config.yaml
train_examples: 145000
kernel_size: 3
widths: [80, 160, 320]
beta2: 0.99
beta1: 0.95
eps: 1e-08
one_sided: false
epochs: 42.5
decay_fraction: 0.2
warmup_steps: 2410
weight_decay: 0.04
Rows from block 9 of a small multi-label image tagger, named by matrix and row number. Rows with one number belong to one channel. Each number is 128 + 24 x the weight over its row's rms, rounded and kept within 0 to 255. All counts start at 0. Numbers have three digits each. After the name is the row's rms in percent of the matrix's.
Before each channel's rows are labels from the 100 images, of 14848, where the channel reaches its highest value: "patch colour" is the nearest of a few named colours to the mean colour under the peak. Only what is clearly more common there than usual is listed. The data: Sentinel-2 satellite tiles (TerraMesh).
# c3: 3x3 conv, stride 2 (model.blocks.9.c3.weight, 320x160x3x3, each kernel summed), inputs 0-159
# c1: pointwise conv, stride 2 (model.blocks.9.c1.weight, 320x160x1x1), inputs 0-159

patch colour: white; pink
c3.314 098:122106115110129128113129122115121124122099126142080078076131112145140088145134108114131145110151100154097146108141145136139121137129187139167126164187117132133150166131133154066123137092164115121164137110140107142136140160135143177128145120159123156109125115154104134129133122128124136169172161092155138130167134101118157138154135127095149115131115139169122124109142085082090136147173099091145136151094124190169137110114162103147137141118148143141124117089139117093126102077154131
c1.314 100:128128095107128128126128142128097121119128101094084138091114080142128150128117128093157128128128109081112158121150115128164082109159191122146156115199128143121177143128137150152117144128162090110147128128130181139139097147128128144128151128128138169128149128141128117143106119125128166147128155124173128141163097128135160103165152110084154108128100141128113138151177147128139154163128089081134152128100128157128128096121163105128128128108156195128128128087104128092113084143118079

patch colour: pink
c3.69 101:132125092097121123070156160122103079153151117149126125111121161155134129132143119111143109128126117109110165113119097151128147141116110149158130122109127106128162119105122168154108129108131105152107125135111129115107067114116123120105102112160120146127143132194135141129100150137092087104171113115159135134160164123136087125172160148107124136117126128068152080122125089108185159139127127115099154106102130125155104141096174120143082138100181101111106149110111111143109083096114155
c1.69 103:146128189131162163058128128117128124131106128167128130144128149128164128125108155128153128133115152117171128093103128093136169152116104105126118114119128131131120135128128154140068143128102115114117128089128132128122145060101102090132088146128128144154123128168128128146120159128080089128126147100164141107123128079115095128170174152137109136095139128105128145128137145128171179128108128112088150152091144156159128161128184132108110144128162128128107117128128073128124128128133198

patch colour: grey
c3.294 095:151137111099122121131123124159173120085096125164122089123108125111083130144108115175115136119166153093111149137105118126136105142137142155147102122159116108083118134111118146124130140122126131148138097108145114088116126092143132108144064118108087139113134137112141139185114125184099104095137117111099156118136104172121098120132124130151121121094079134098189107134183140146090101144114122076079139110145130118113138151099093141103104166111115075120132136170105122142165131126120142
c1.294 101:128161128130156128101151102174145132084118099140089170128128142164072107166103128128102128158170151120128132128128128096128088128160123122145115128123128087123144128104148128134109122143137102112112135159173128056128128128161128128128110126108128098128130156128128139163112128192101128128129153103134165128128107128146145126119130141156123147121060088105178132180169157168108083125128128128131151083128128128073137088126165166105127135128128119191121134170104128128128108128119128

patch colour: white; pink
c3.101 096:143139115096162158099132135133134142102102123111135119160102141137113131126139099145128109124151128142158148166149164138158152121120145113108140107133105122159096120118108107123097115130113124181113150193117141196123145156101127127176158139102094123116104093132093117130138153122118127133113115104127138140144224139152116087094117161095144116083152140122112161126127140110081090156172109108121141094126098106131145146104130097184091109143121134143154118119178102102117143126110125
c1.101 097:128095128157146126128163107128128114119128128152098128146135128128119172128128128149142140128168147125157203156125198125171128148132127088145129128157111182114122128078128095126128156128082112188101152135137160128107157128153112108128139147108128132122126128123127128128126157140097128128132187129128155128128183129152150102131149135123177128128128123091128192066168165142110111132171128184128122105128105075136162131128128128161128130128128168148128128132175124128128122116169128

patch colour: grey
c3.0 109:129076172130109154157116138139154103117144072120110186106142106102127121120115062139136080121145110122131117118123109100109148101122167113132072080106110141160120103112124131154139120091122138125148120144088183121109112196134126160141094147138127116113123103127117121138126130138130122097125134141094104135109072121143109157110144174124126143130151112136119125124139126142102105171099144138122157104121127086117084150113142104103113138131115111190138146109173153103147101155174139
c1.0 103:127086176101112170143128128128128071128128098116105139094108106101140103136145128094128073173161128128128092134128111129128139128097189148128059128104128182165145106157128163128142126077099097104108114098126132100128132164140128128115110148121116099128103128146096134157128130132128128115189125102155128128107070104153128113145141128075128128114127128128120136114128140180100095197128117128128135128161128127085128150103128126095126128105101119142094146109128144130176128128128095

patch colour: white
c3.48 096:153130125110079116138159098144117092121118137125090148141164135116107122117131148120116165192108147142101140107109133117131085124121186100115107141152100185156133152125092187144105160112132122102136162092107137203107149088162091127098104162135184117095115134131096115120110125106104118131146091149103109122100114092095114161115139155171117165121133143097126138100127150145119134141119117107136120133108106152141116127140108120124101119126103101081166155140131134135117099095116119
c1.48 107:151126140111121091118167121139163106128148205122128128155128088143128162157128128128128188087110130102149128117128128131087128077169162097115090128160127153128128110120128134128128168128099128118139178140128122187096153084160115128128128107128182133123118128077100128105128128112108105128158128134128120107143176128110128138128106154128121128161097083091128128137134128111104111154093128118104075135119128148182112178135128099112100098122104093118165128170128131128128128091138093

patch colour: pink
c3.303 098:136158103105135159126121159140094105126157150127116125176099081168142105138133134158111082140166115097164114111088106117142124126171119139128127130143130118108137148109091111122137113117132096129137125144139115090131094104109109120128133082150082133144137167115110146108151131145101147119156114102108165126136158098191156125150114150125173149107095111099114099186159162141114137134140139157120104136130140100094089141143070110157156085156154140161125116135173096133083131107149142
c1.303 097:128128096087140128182128113128128113128117106143117196099116128120128140121128128128100064125132098093119128108084136128098119166141147128128133128141134128128142155128097128187102171134128128128128128172132182133144113128118081117135099128128130144077109131128128128151128099154074128116158128092128164124169110128165146155128128211090157165105091128074128145128153096149128148119147149119117128128142135107102075116158090141142144122152128124111113164128138130112094160095155111

patch colour: grey
c3.30 102:097161127131082142115125131161106147099169087124125141157125100147182142147129115092100133164137120128131124121142077132113094123136138145104148110097121118142149143153132150113134100110145139139120139114091088110116177092085058106167117128133107118158154098107153125119166112127172148130136110107126115127159113140150124095148139130114138117106131123124131085081147141122127157139149121122133117162090136101135144170184091105149121131124171141128213113151139140114117153169130159
c1.30 101:112128093083094117076111136143128130124142151108112123182152153127128161106149128098128150121128111111194128129139155136128128131128128124053165128124128147128128093145128128128146128113128128102128128140114135129099167119128070128171173079128128128103150128125143156128182128137157190115125128095114128149137152153143128128128128128137142139152120167157128124128110153102084131097147119099163144159128118125134128162170128151159155150139179128128076147118144157109095089196156158

patch colour: grey
c3.266 096:180071119148134091106117094116154092164152096134106068124140148113137121109117174129134134138117174138188113125113134114099121075104130139117184090100112114117103163113132096120118113138144124110109139147122115116179108106131098151136120161096122122140124150122140171146112171120148162156127160113112118133178122123146127098152121151143087073112136106152137154136097145105118137148088148170144117115129128142087156158148156147104141124118096114115154171143127126132134154149146154
c1.266 092:128094126128102128128128128128128083186128123103128134131133128140128147120124138128132150137135162153167087139124070103122128128139137154142163085128121128104128110102162126128142185119111147172140181173128087128182175128076128128166123116168133161124128127116167178173123167073114128128114105144128083128138110100090128128184128128172113154128151157187137128137113120128128106128128120123169129131166124128128153084149151128131128115132089086128121163128144128130106128119166128

patch colour: grey; pink
c3.16 104:176114131124114108119105124127132160099221130108127162121164142113118141156141118191146129117144156121124134104158081154145144125133064133137133112112110101151121105150166124105092166150153119097111100115105118145132104119104128126088148112104124114125133135136126133185103146092142136137122161115125102097110171113122128137125162157100133144128111156117135106155143136141098176168152129166110100088128138123110147111104080120119106159113107157125107108110120111155101187123088118
c1.16 103:148127128108119099133100129152128152137164121087128128128177136128089128120158118150180146084136133131128099140167110123156161152128050116138166128138101098116121142139128128103128154120166166128128099128114093130137169128107093128131100124128122114104123128128123147127158167128112137159096137128118128102116128128128128128151128131116141091128130122140183093128128071128124128168123128156131128128130128135128205088085098181105115128128079145075122128104080128128170199107129129

patch colour: pink
c3.307 099:130089104095137106144100168106130148099160106148123115080077128114133152089113134091130129138120157128111119149111099121119115146148100118132176073129128137143081112132103172168151139165110105100135116127108121163171118098117139149149121168088130132122166102091137157117171098137104121147111130118144137089086120090123124121154105088146128116153121148116143118122173150096134106136127078113125110136113166095119095133091157096104175151134122124126128135115108109161126084170104130
c1.307 107:107081087067142083128121152098128138138170100128156087140128128128128150105143128092090105128128113114128128116127149136168116128136081101128114100128121128122134128132157206158155122128127128128128128191102124167128125112113111160145108184119128092149128128108107185155134098128058100141112136128128128088128128100123128093188131128144116128121128128128180148117128137086140132128148110128142101152118169121145113128128164128092152128113140144107154168063142112128141116135137135

patch colour: pink
c3.157 096:135154150131135103134081123142098107167117109119107123091107123094129142105068131147120189105124111119106115133148079089144096129152140097126141122105082089145122137130133182147106137117114137112131124159148095101184131080167080125113127144105131100107117149138113150118117157136139104157137139100089140136103153142140126098101128123134115166143116108126129118112112129067120122115164113141152148153103137116132181085090167112145161138144143125136089087149108157143176104135105123
c1.157 101:144140128110090128128128128128130146150113128128096138098109113128128163129066128128106179114148113141098108128146088128135171151175128128121100153128099114128105128127167084128174128143128125086128158141128088104173159111128112128128080128131128128090113124148098153138108128151128091113145128104080076172152128128177102128115116128128162166159128160128113125143148128123092128139179127136171128135121105114146140070121128121128131143186150128173099107128128102128189128072140108

patch colour: pink
c3.309 103:142135151107112141118089141134123101111088109149165098111148114108108158126142124141109128108109165122141117103103104161166115122085129094155153178150110114113122138119097168097126129172124113162129113134102089087091158126128134090112139122148121150150117134095097101137146113119142136094158098128101105098128087134115146149146113107136100096158129147130149174142127173156118150136191137159146146186172153151156198125121079107130109130137117086127142166122130118107126144123120129
c1.309 103:124128149128102152128128128088128128115128128128159128146154128143138172128152128160107132128128109097154128124162141175139136128130128087126128167153144148126128112124090159128184136150118128128135128147132062074128165128128128128140162107165126128123114128085128128128161180138142136091166128131079088128128128152114128124169091139157128128128128128125190224150128128136106089101104103128107084209140115128128135140108110133128128150164092108157101163128121128097117128124107144

patch colour: grey
c3.111 107:085137104134113085123144135115130104124118127138123114118137152130102142093142091121092145153126113153115099095107144126096133093082099125134145131150138117125135125118127126097118054139114138089090137104156136132095109135126105136141113111171176115125143154151107148089157101079129130097127121120165156114117133143147070160141144192167149141116115138163152127135128148105163138182128102124129154130111157100159142129109134113126083115102086094172124135172142115132138107137109191
c1.111 113:128146109128128095115136111128139150143171128086128114120128143128109155125128109140078142128126093157112115128128128122128128098115128123134166172163161099128115128128128114104148056142137136152137129095131140101110128141095094124143120128173150128128198153128070179139128128058128135087173119131128146140128106089128084138128125152149128150134130134144138189116123120128128161136108128094145181124085128165156091065162125128135128104113114117199131144143128111146131128128134156

patch colour: white; pink
c3.155 105:155127152127166151169133104210133122144119127133162162106132105130158124123148134130117130148118129083138122139075150145163102148146129125117165116101117068147099100107117130108164088127125137176120099181175139137093147150081121117141104120113172128134131113105112129100078120168171106117112099148129143143131113093124156160124130155106106150083141138125126134118152102141118106087125088113099155130121119093099143157093134132159134175108138143140128132116107116169144103127141134
c1.155 105:139096188128203089128172128185166094128128128105160155103144128130165128128096111128129126107128111096139101090099135110128116179128128128126159128101136150128135128083115113075119074110128128170128132134172128157123098142128082115112155146128145128128161128109093132128099135148128120117113128105128113128117135098099128138129128151128163140134112128112062171128131130128115128108128099145079106133128124128139181182140127130134099177157154175159146145114129093162128115132110128

patch colour: pink
c3.95 107:130112103154129149116148159131118105132129134165098138102175101114169121122105137160134122118130165132164109132118161140134120080117089118123102102138138133147130134106101095130108150100114105152103106139105115136156112133073111125085160109130127134111192118182127162138113190106156115151114103141121112128155149109062144161169093156133117108120151112127138121077118146113154122149106126117129084106093133143139120112139123109123131136167143110131162216117138132159112161155131122
c1.95 099:153128113113128128121128126153139178124109113160128128117169128128173149128122128130097086107128128117114140128183169130112116101083108086099128090177157124128178143111098122114142146100122106128105115152128123150128128128070120111128128128156136127113128128177115144128134184128170089128085071102106119128128128090107163156171090164128061132128128127158080165088116105132163142160114128144128133128156147128128128128137133116134148125118182117091149193153112128128128128128128125

patch colour: white; pink
c3.213 098:175094150170123131147131119109093128081119125124118106145116127150148107152133105147099091123118134138147155130157092095163129134109127117166136165122087154128146111125115120114138176146133167143117108108151113107149186141097145133106154126130096103141089163190123136107107102165105104115153141145144129138142149100174131120139164128113194131104131138114092185117156126132118106123123134094094076118118083110141155150142128154087127153091114149152176136130157138144145123124100108
c1.213 090:100137139128177128173115128128128120093176109121116128150128147156128114147099075096128128128149168128143128126137124125110133141128112160128125175128089167128128128099128129128128124130143197113157113113128128128128174115071125130092128128128095128128128128142080128093111094183128115092128128128128086139139186157132086128131157121128178159126196152072128188144128109128102084148120128100106198108128128128103128128169140118128170128128128128128145128095153128128129125118133131

patch colour: brown
c3.219 095:103145149166157127136101142118113103099153102144089059106095083161112118173150126119111112160096164106118157143087145161135143116130099175131077117142115162138093107138104065108102120151080150171107101115125160149075136154139108124138126144102143114125161164143115150139108120118122092121123141090149118136130141104128122117125095128168155145129103103104127106115113164116108131108156128168142124121120177144110122156113102146116133153149122110115112150122110120099177092134132150
c1.219 106:101128118143128133170105124128167093149154129112128075064140164128133111165161092131137093146158159128128153128073128128154129126128128142095109166112111209096153118160060121128117091170128128147085128128109155128116128105089089096128116128098082128151128175128128152143128117128128086128141165128150101148140115109151105144111106108122128128164128137128128128128108109141119128128165128143143143124125135116104091128101108160144167147152083080125128104128089123128128128155143168