Rows from block 12 of a small multi-label image tagger, named by matrix and row number. Rows with one number belong to one channel. Each number is 200 + 30 x the weight over its row's rms, rounded and kept within 0 to 999. All counts start at 0.
After each channel's rows are labels from the 100 images, of 14848, where the channel reaches its highest value: "lies over" is the class under the peak. Only what is clearly more common there than usual is listed. The data: Sentinel-2 satellite tiles (TerraMesh). In brackets: how many of the 100.
# c3: 3x3 conv (model.blocks.12.c3.weight, 320x320x3x3, each kernel summed), inputs 160-239
# c1: pointwise conv (model.blocks.12.c1.weight, 320x320x1x1), inputs 160-239

c3.41,168,162,223,192,172,249,204,220,186,185,173,160,226,212,265,205,242,187,183,172,249,280,197,227,224,175,209,240,239,196,152,227,143,237,194,210,139,184,193,201,160,221,189,172,207,185,187,191,214,166,221,235,186,159,189,156,221,257,185,207,192,212,221,247,187,169,203,269,139,199,204,237,193,221,263,192,218,145,197,247
c1.41,160,200,200,218,200,200,205,176,266,210,200,142,206,190,219,212,232,200,185,200,236,270,189,267,200,199,200,231,166,185,174,268,195,260,198,231,192,166,200,147,200,219,200,161,230,200,200,200,200,137,200,238,216,155,207,200,214,206,250,200,185,233,200,210,153,200,184,235,156,184,207,229,187,200,200,200,189,119,202,240
lies over: trees (51)

c3.79,215,244,281,180,268,180,203,246,157,217,239,197,210,238,210,208,181,155,220,254,260,207,222,185,153,173,214,212,163,162,233,199,221,189,257,220,197,280,231,178,241,146,207,199,205,202,276,167,167,193,193,198,181,200,204,193,199,168,207,162,194,198,185,212,225,156,187,230,147,189,157,218,158,130,266,165,192,217,220,167
c1.79,200,224,295,200,238,200,200,200,180,196,238,205,199,174,205,200,200,177,246,236,206,184,221,114,185,197,181,231,176,200,200,200,192,193,200,234,190,200,216,200,204,142,211,194,240,202,233,168,203,200,178,234,184,163,227,200,200,195,174,168,163,216,185,173,200,161,171,253,192,200,164,206,200,153,200,200,200,200,200,201
lies over: crops (37)

c3.123,176,227,227,203,222,197,186,219,176,203,192,225,191,211,184,186,185,197,198,253,200,195,208,179,206,197,176,240,166,152,202,225,162,196,186,180,212,262,144,235,271,210,238,181,221,175,199,154,195,166,211,201,194,215,207,206,172,214,206,196,231,189,168,250,199,176,176,234,190,191,205,160,210,166,196,207,240,207,136,236
c1.123,163,200,209,209,214,197,223,200,177,200,208,198,200,200,253,174,187,180,223,267,170,200,176,187,209,221,167,200,191,200,200,200,191,214,217,135,248,272,200,216,258,200,255,195,173,126,190,159,191,131,168,238,160,211,200,212,200,200,227,190,200,183,208,246,200,200,178,200,232,200,219,161,207,200,191,200,201,165,174,237
lies over: crops (53)

c3.115,182,212,219,200,206,175,217,176,214,223,137,172,202,193,201,171,206,170,211,217,272,250,161,237,168,206,197,191,199,165,198,197,183,153,174,188,170,231,192,216,191,169,202,219,188,209,126,211,202,181,129,180,288,171,206,168,203,228,192,175,193,204,227,240,201,219,169,209,235,237,165,204,231,205,199,236,180,214,178,190
c1.115,174,200,200,200,200,169,221,200,214,243,156,174,162,200,218,180,200,164,200,200,315,251,148,212,200,200,139,221,151,169,170,169,169,159,180,200,204,207,200,225,170,206,192,208,226,195,110,174,220,191,107,145,269,207,185,142,200,209,180,142,206,207,196,200,200,209,200,226,227,227,197,179,235,162,187,243,170,206,200,201
lies over: flooded vegetation (28)

c3.152,180,206,242,181,185,239,170,218,154,235,179,240,147,201,144,252,277,168,185,214,189,220,201,204,168,222,218,162,185,184,205,170,230,232,174,227,157,217,185,213,169,206,184,194,228,192,195,186,236,169,179,256,180,175,189,251,192,199,217,208,199,166,199,206,252,161,230,186,226,173,218,240,149,176,197,218,200,213,164,241
c1.152,200,187,188,188,176,200,200,232,150,222,154,225,137,249,145,259,279,200,206,200,208,209,200,196,149,200,200,172,230,178,178,171,233,217,200,211,178,236,174,200,205,205,200,197,175,200,241,200,200,162,170,241,200,177,179,200,182,202,179,200,206,153,261,212,200,198,200,200,177,200,204,210,200,191,250,220,200,197,144,272
lies over: trees (59)

c3.178,222,249,172,193,175,197,199,172,169,189,169,184,132,140,214,214,206,215,231,255,218,180,186,212,206,213,169,228,192,180,200,202,207,232,208,235,201,187,159,194,161,186,178,136,204,197,171,229,181,236,176,187,170,185,232,217,228,172,199,180,165,202,206,162,219,191,219,286,197,185,217,150,190,167,229,231,216,171,171,192
c1.178,200,284,201,200,200,234,200,167,200,200,200,193,194,161,220,200,200,147,74,257,200,200,238,200,194,254,213,235,185,200,158,153,230,209,166,228,200,210,200,196,177,200,200,135,142,200,200,190,200,252,207,200,200,170,243,200,200,200,203,187,158,200,178,145,276,166,200,200,205,200,243,200,123,200,215,236,246,194,200,200
lies over: crops (82)

c3.101,163,215,167,187,206,215,172,230,201,230,228,155,194,182,208,202,185,214,203,200,170,197,215,185,185,211,189,282,218,252,194,215,180,213,169,149,239,184,208,204,192,200,274,189,176,196,239,178,132,275,187,196,276,182,174,221,189,138,222,203,195,203,183,236,231,226,216,212,155,198,215,219,197,168,230,165,127,198,165,267
c1.101,200,202,220,200,212,200,200,282,203,215,258,175,218,219,256,228,189,200,200,243,200,248,228,200,200,223,194,280,198,267,185,200,192,220,167,160,200,151,244,200,200,200,200,190,200,196,257,200,132,231,200,186,286,200,144,176,177,134,200,200,200,200,129,209,238,220,180,217,200,200,238,219,195,200,200,165,180,200,183,200
lies over: snow or ice (81)

c3.232,210,211,200,153,185,210,186,173,186,166,162,189,178,160,185,138,198,179,236,149,179,232,218,178,271,173,224,176,180,155,208,187,206,198,211,194,235,190,272,203,164,214,199,185,218,179,204,172,203,175,181,221,230,213,205,173,263,232,217,189,205,161,105,214,264,208,192,185,204,162,174,231,175,166,214,215,250,275,176,212
c1.232,200,222,241,200,149,200,199,208,200,143,132,200,198,143,189,185,237,200,208,200,227,228,200,173,200,194,192,200,159,158,200,200,167,200,170,198,200,200,258,205,200,210,238,200,200,200,200,198,214,163,200,243,195,195,200,187,200,200,214,171,202,151,123,200,276,200,200,191,200,124,200,200,59,164,200,224,200,200,185,206
lies over: flooded vegetation (25)

c3.313,190,150,205,153,195,166,127,216,254,226,202,156,237,188,194,140,226,187,189,212,232,212,210,224,254,239,192,156,216,174,202,221,194,171,204,213,171,194,178,199,126,238,167,168,172,207,191,232,183,190,154,266,164,259,150,212,211,238,150,211,196,250,225,216,174,175,239,269,200,158,230,198,207,164,212,161,233,175,240,180
c1.313,200,174,200,215,190,176,190,200,200,200,253,200,200,200,178,168,224,228,200,206,200,200,200,175,200,200,175,165,203,175,202,190,171,200,200,172,200,200,200,214,148,237,200,200,200,200,172,246,171,200,175,240,147,200,182,222,146,200,167,149,148,200,234,252,200,147,228,200,229,183,203,187,152,200,219,200,200,200,200,200
lies over: trees (57)

c3.159,190,168,118,242,178,174,196,240,218,199,196,220,215,229,221,212,205,190,190,177,204,216,211,200,139,177,207,176,148,288,257,193,175,155,211,175,216,158,218,150,196,207,178,225,155,283,238,203,207,204,186,162,207,205,176,141,285,228,203,261,261,214,229,210,198,166,183,183,166,176,173,221,177,248,167,169,195,214,232,197
c1.159,200,205,220,227,173,185,200,235,158,218,242,220,187,208,260,200,172,170,200,181,200,200,191,214,149,222,206,184,132,294,200,209,182,180,201,194,218,130,191,179,200,178,212,200,183,275,200,191,193,202,200,200,218,158,200,200,270,200,185,205,250,241,200,200,200,157,200,200,174,200,200,194,200,200,158,175,190,200,224,200
lies over: snow or ice (86)

c3.203,206,196,250,195,193,140,195,202,211,189,195,252,211,176,252,180,198,183,210,226,204,219,199,209,204,212,200,259,188,204,244,213,238,169,220,191,259,216,251,213,130,190,218,160,168,225,209,226,143,213,248,237,216,228,172,199,187,241,217,179,183,213,169,174,227,229,186,201,173,166,214,205,160,203,176,237,242,198,167,191
c1.203,200,200,200,231,191,200,145,200,174,200,171,246,183,185,240,200,217,147,211,200,231,200,200,229,200,175,184,227,188,171,200,200,206,172,200,202,200,218,194,211,114,173,212,124,109,187,200,200,141,163,190,161,212,200,158,207,187,239,259,164,210,190,200,178,260,236,187,184,164,167,200,200,128,171,231,200,210,200,215,200
lies over: trees (44)

c3.36,248,201,207,225,162,239,246,278,195,219,179,219,215,224,171,193,165,237,215,190,169,239,228,149,139,186,185,175,234,183,188,192,205,186,211,185,171,203,198,156,205,202,231,207,171,159,195,216,200,199,205,256,163,200,168,278,209,165,211,189,145,176,179,230,220,222,177,199,251,211,225,151,191,202,161,215,237,213,262,229
c1.36,201,200,139,200,123,240,200,200,184,200,159,210,192,223,200,200,138,218,241,191,200,200,202,139,167,194,237,204,239,178,224,169,200,200,202,200,185,181,187,170,175,169,200,206,204,188,196,240,207,200,158,227,153,200,145,200,215,151,200,152,181,155,200,186,203,200,176,186,194,156,200,128,162,222,200,234,212,188,261,200
lies over: snow or ice (42)

c3.317,179,195,192,242,160,160,191,212,184,203,170,142,240,234,199,150,239,232,185,197,216,164,189,240,207,250,169,178,144,186,159,220,191,209,203,211,174,217,176,206,176,226,196,194,265,200,184,246,209,212,200,248,210,217,174,215,239,196,239,227,161,234,181,207,208,194,225,236,209,190,191,179,212,97,176,227,199,184,187,177
c1.317,167,165,165,209,188,200,199,174,170,170,200,164,272,242,230,170,246,200,193,186,200,179,204,169,227,251,200,200,123,180,141,200,229,200,195,200,112,200,155,200,200,200,169,254,265,220,190,208,200,229,200,174,201,200,200,200,215,200,215,248,131,284,181,204,230,232,228,200,190,253,176,194,207,147,186,200,246,217,129,200
lies over: trees (47)

c3.119,189,236,227,276,221,193,200,244,241,192,198,221,230,188,230,139,193,191,214,190,168,143,138,149,214,176,164,149,174,223,223,207,184,257,181,213,232,208,245,200,224,163,228,239,209,219,169,171,224,130,232,204,171,201,198,250,168,166,218,192,200,199,229,247,235,196,183,265,164,222,252,136,160,234,212,207,262,167,206,189
c1.119,183,261,200,244,200,236,221,265,178,192,182,199,236,239,200,200,200,176,217,188,200,188,161,200,226,136,201,168,188,163,163,200,200,200,175,216,207,151,298,220,205,192,200,206,222,238,200,200,200,182,282,186,124,202,200,206,187,161,273,145,200,165,234,234,191,237,141,239,155,178,174,169,199,216,240,211,200,194,202,181
lies over: crops (50)

c3.249,168,210,159,194,206,235,151,238,207,198,181,163,208,201,201,214,211,189,208,176,200,224,201,259,151,235,182,232,274,207,177,222,170,184,167,183,149,245,188,180,221,208,177,221,204,193,186,185,237,185,220,181,202,178,197,193,229,153,223,229,207,142,194,197,164,213,183,176,188,165,217,160,172,218,219,201,220,210,224,217
c1.249,205,200,200,199,200,212,171,200,217,200,203,200,171,200,216,183,170,211,154,200,207,259,204,200,120,220,172,206,271,219,200,225,200,161,194,161,140,212,246,197,230,266,161,260,200,174,200,161,241,200,179,200,200,200,200,200,280,155,200,200,226,129,200,224,172,230,179,186,159,173,251,165,175,212,222,195,200,208,212,200
lies over: snow or ice (66)

c3.105,179,135,204,216,221,223,151,200,167,208,228,188,184,183,145,216,240,195,173,248,166,252,187,162,213,165,170,210,209,150,219,171,183,208,223,187,221,195,217,168,235,103,221,214,183,200,153,125,214,235,184,204,169,201,226,174,197,185,237,182,197,213,217,223,193,229,209,186,248,169,227,181,166,165,232,215,212,174,219,265
c1.105,180,174,223,216,188,241,154,131,137,257,215,200,200,180,102,200,230,200,165,200,144,215,167,151,182,200,143,200,209,200,200,132,163,223,184,200,207,200,208,159,200,144,223,225,200,179,200,179,218,261,200,223,200,178,153,178,183,199,247,146,200,200,221,200,200,232,246,224,200,158,200,200,156,192,200,205,200,184,217,206
lies over: crops (78)

c3.199,183,194,209,204,194,280,204,247,207,165,189,241,208,214,182,155,192,178,205,179,204,169,156,185,199,185,179,173,185,171,217,260,192,204,152,166,207,244,192,255,187,183,233,188,212,238,159,174,217,143,203,187,128,213,175,181,228,185,204,187,197,177,202,155,192,212,199,128,181,212,200,181,186,227,191,202,196,288,141,198
c1.199,200,247,186,200,129,216,200,286,200,200,168,246,185,200,170,203,179,200,200,166,195,200,179,200,236,200,157,205,200,200,200,210,192,173,166,200,200,183,200,165,145,195,200,121,217,200,162,191,191,200,200,200,178,213,168,200,247,200,176,165,189,163,195,171,148,221,200,118,159,201,200,200,220,220,169,186,200,280,198,159
lies over: snow or ice (48)

c3.27,141,185,175,194,194,189,226,190,230,227,210,210,169,156,166,245,192,189,175,204,190,171,227,135,218,177,171,167,224,172,183,216,212,157,155,212,201,143,228,204,207,180,185,273,254,204,146,149,199,201,198,232,181,198,226,170,194,172,195,249,196,195,206,188,236,155,181,199,168,228,185,145,187,206,213,195,170,252,196,139
c1.27,166,188,194,226,199,166,214,201,176,151,251,200,200,163,200,257,176,200,165,150,200,148,201,200,211,199,192,151,252,183,125,200,200,165,172,200,163,128,200,237,180,188,219,247,256,200,148,150,201,174,200,264,200,232,200,200,147,160,194,226,225,223,203,192,228,146,200,188,160,188,200,142,203,154,165,200,176,245,238,167
lies over: crops (37)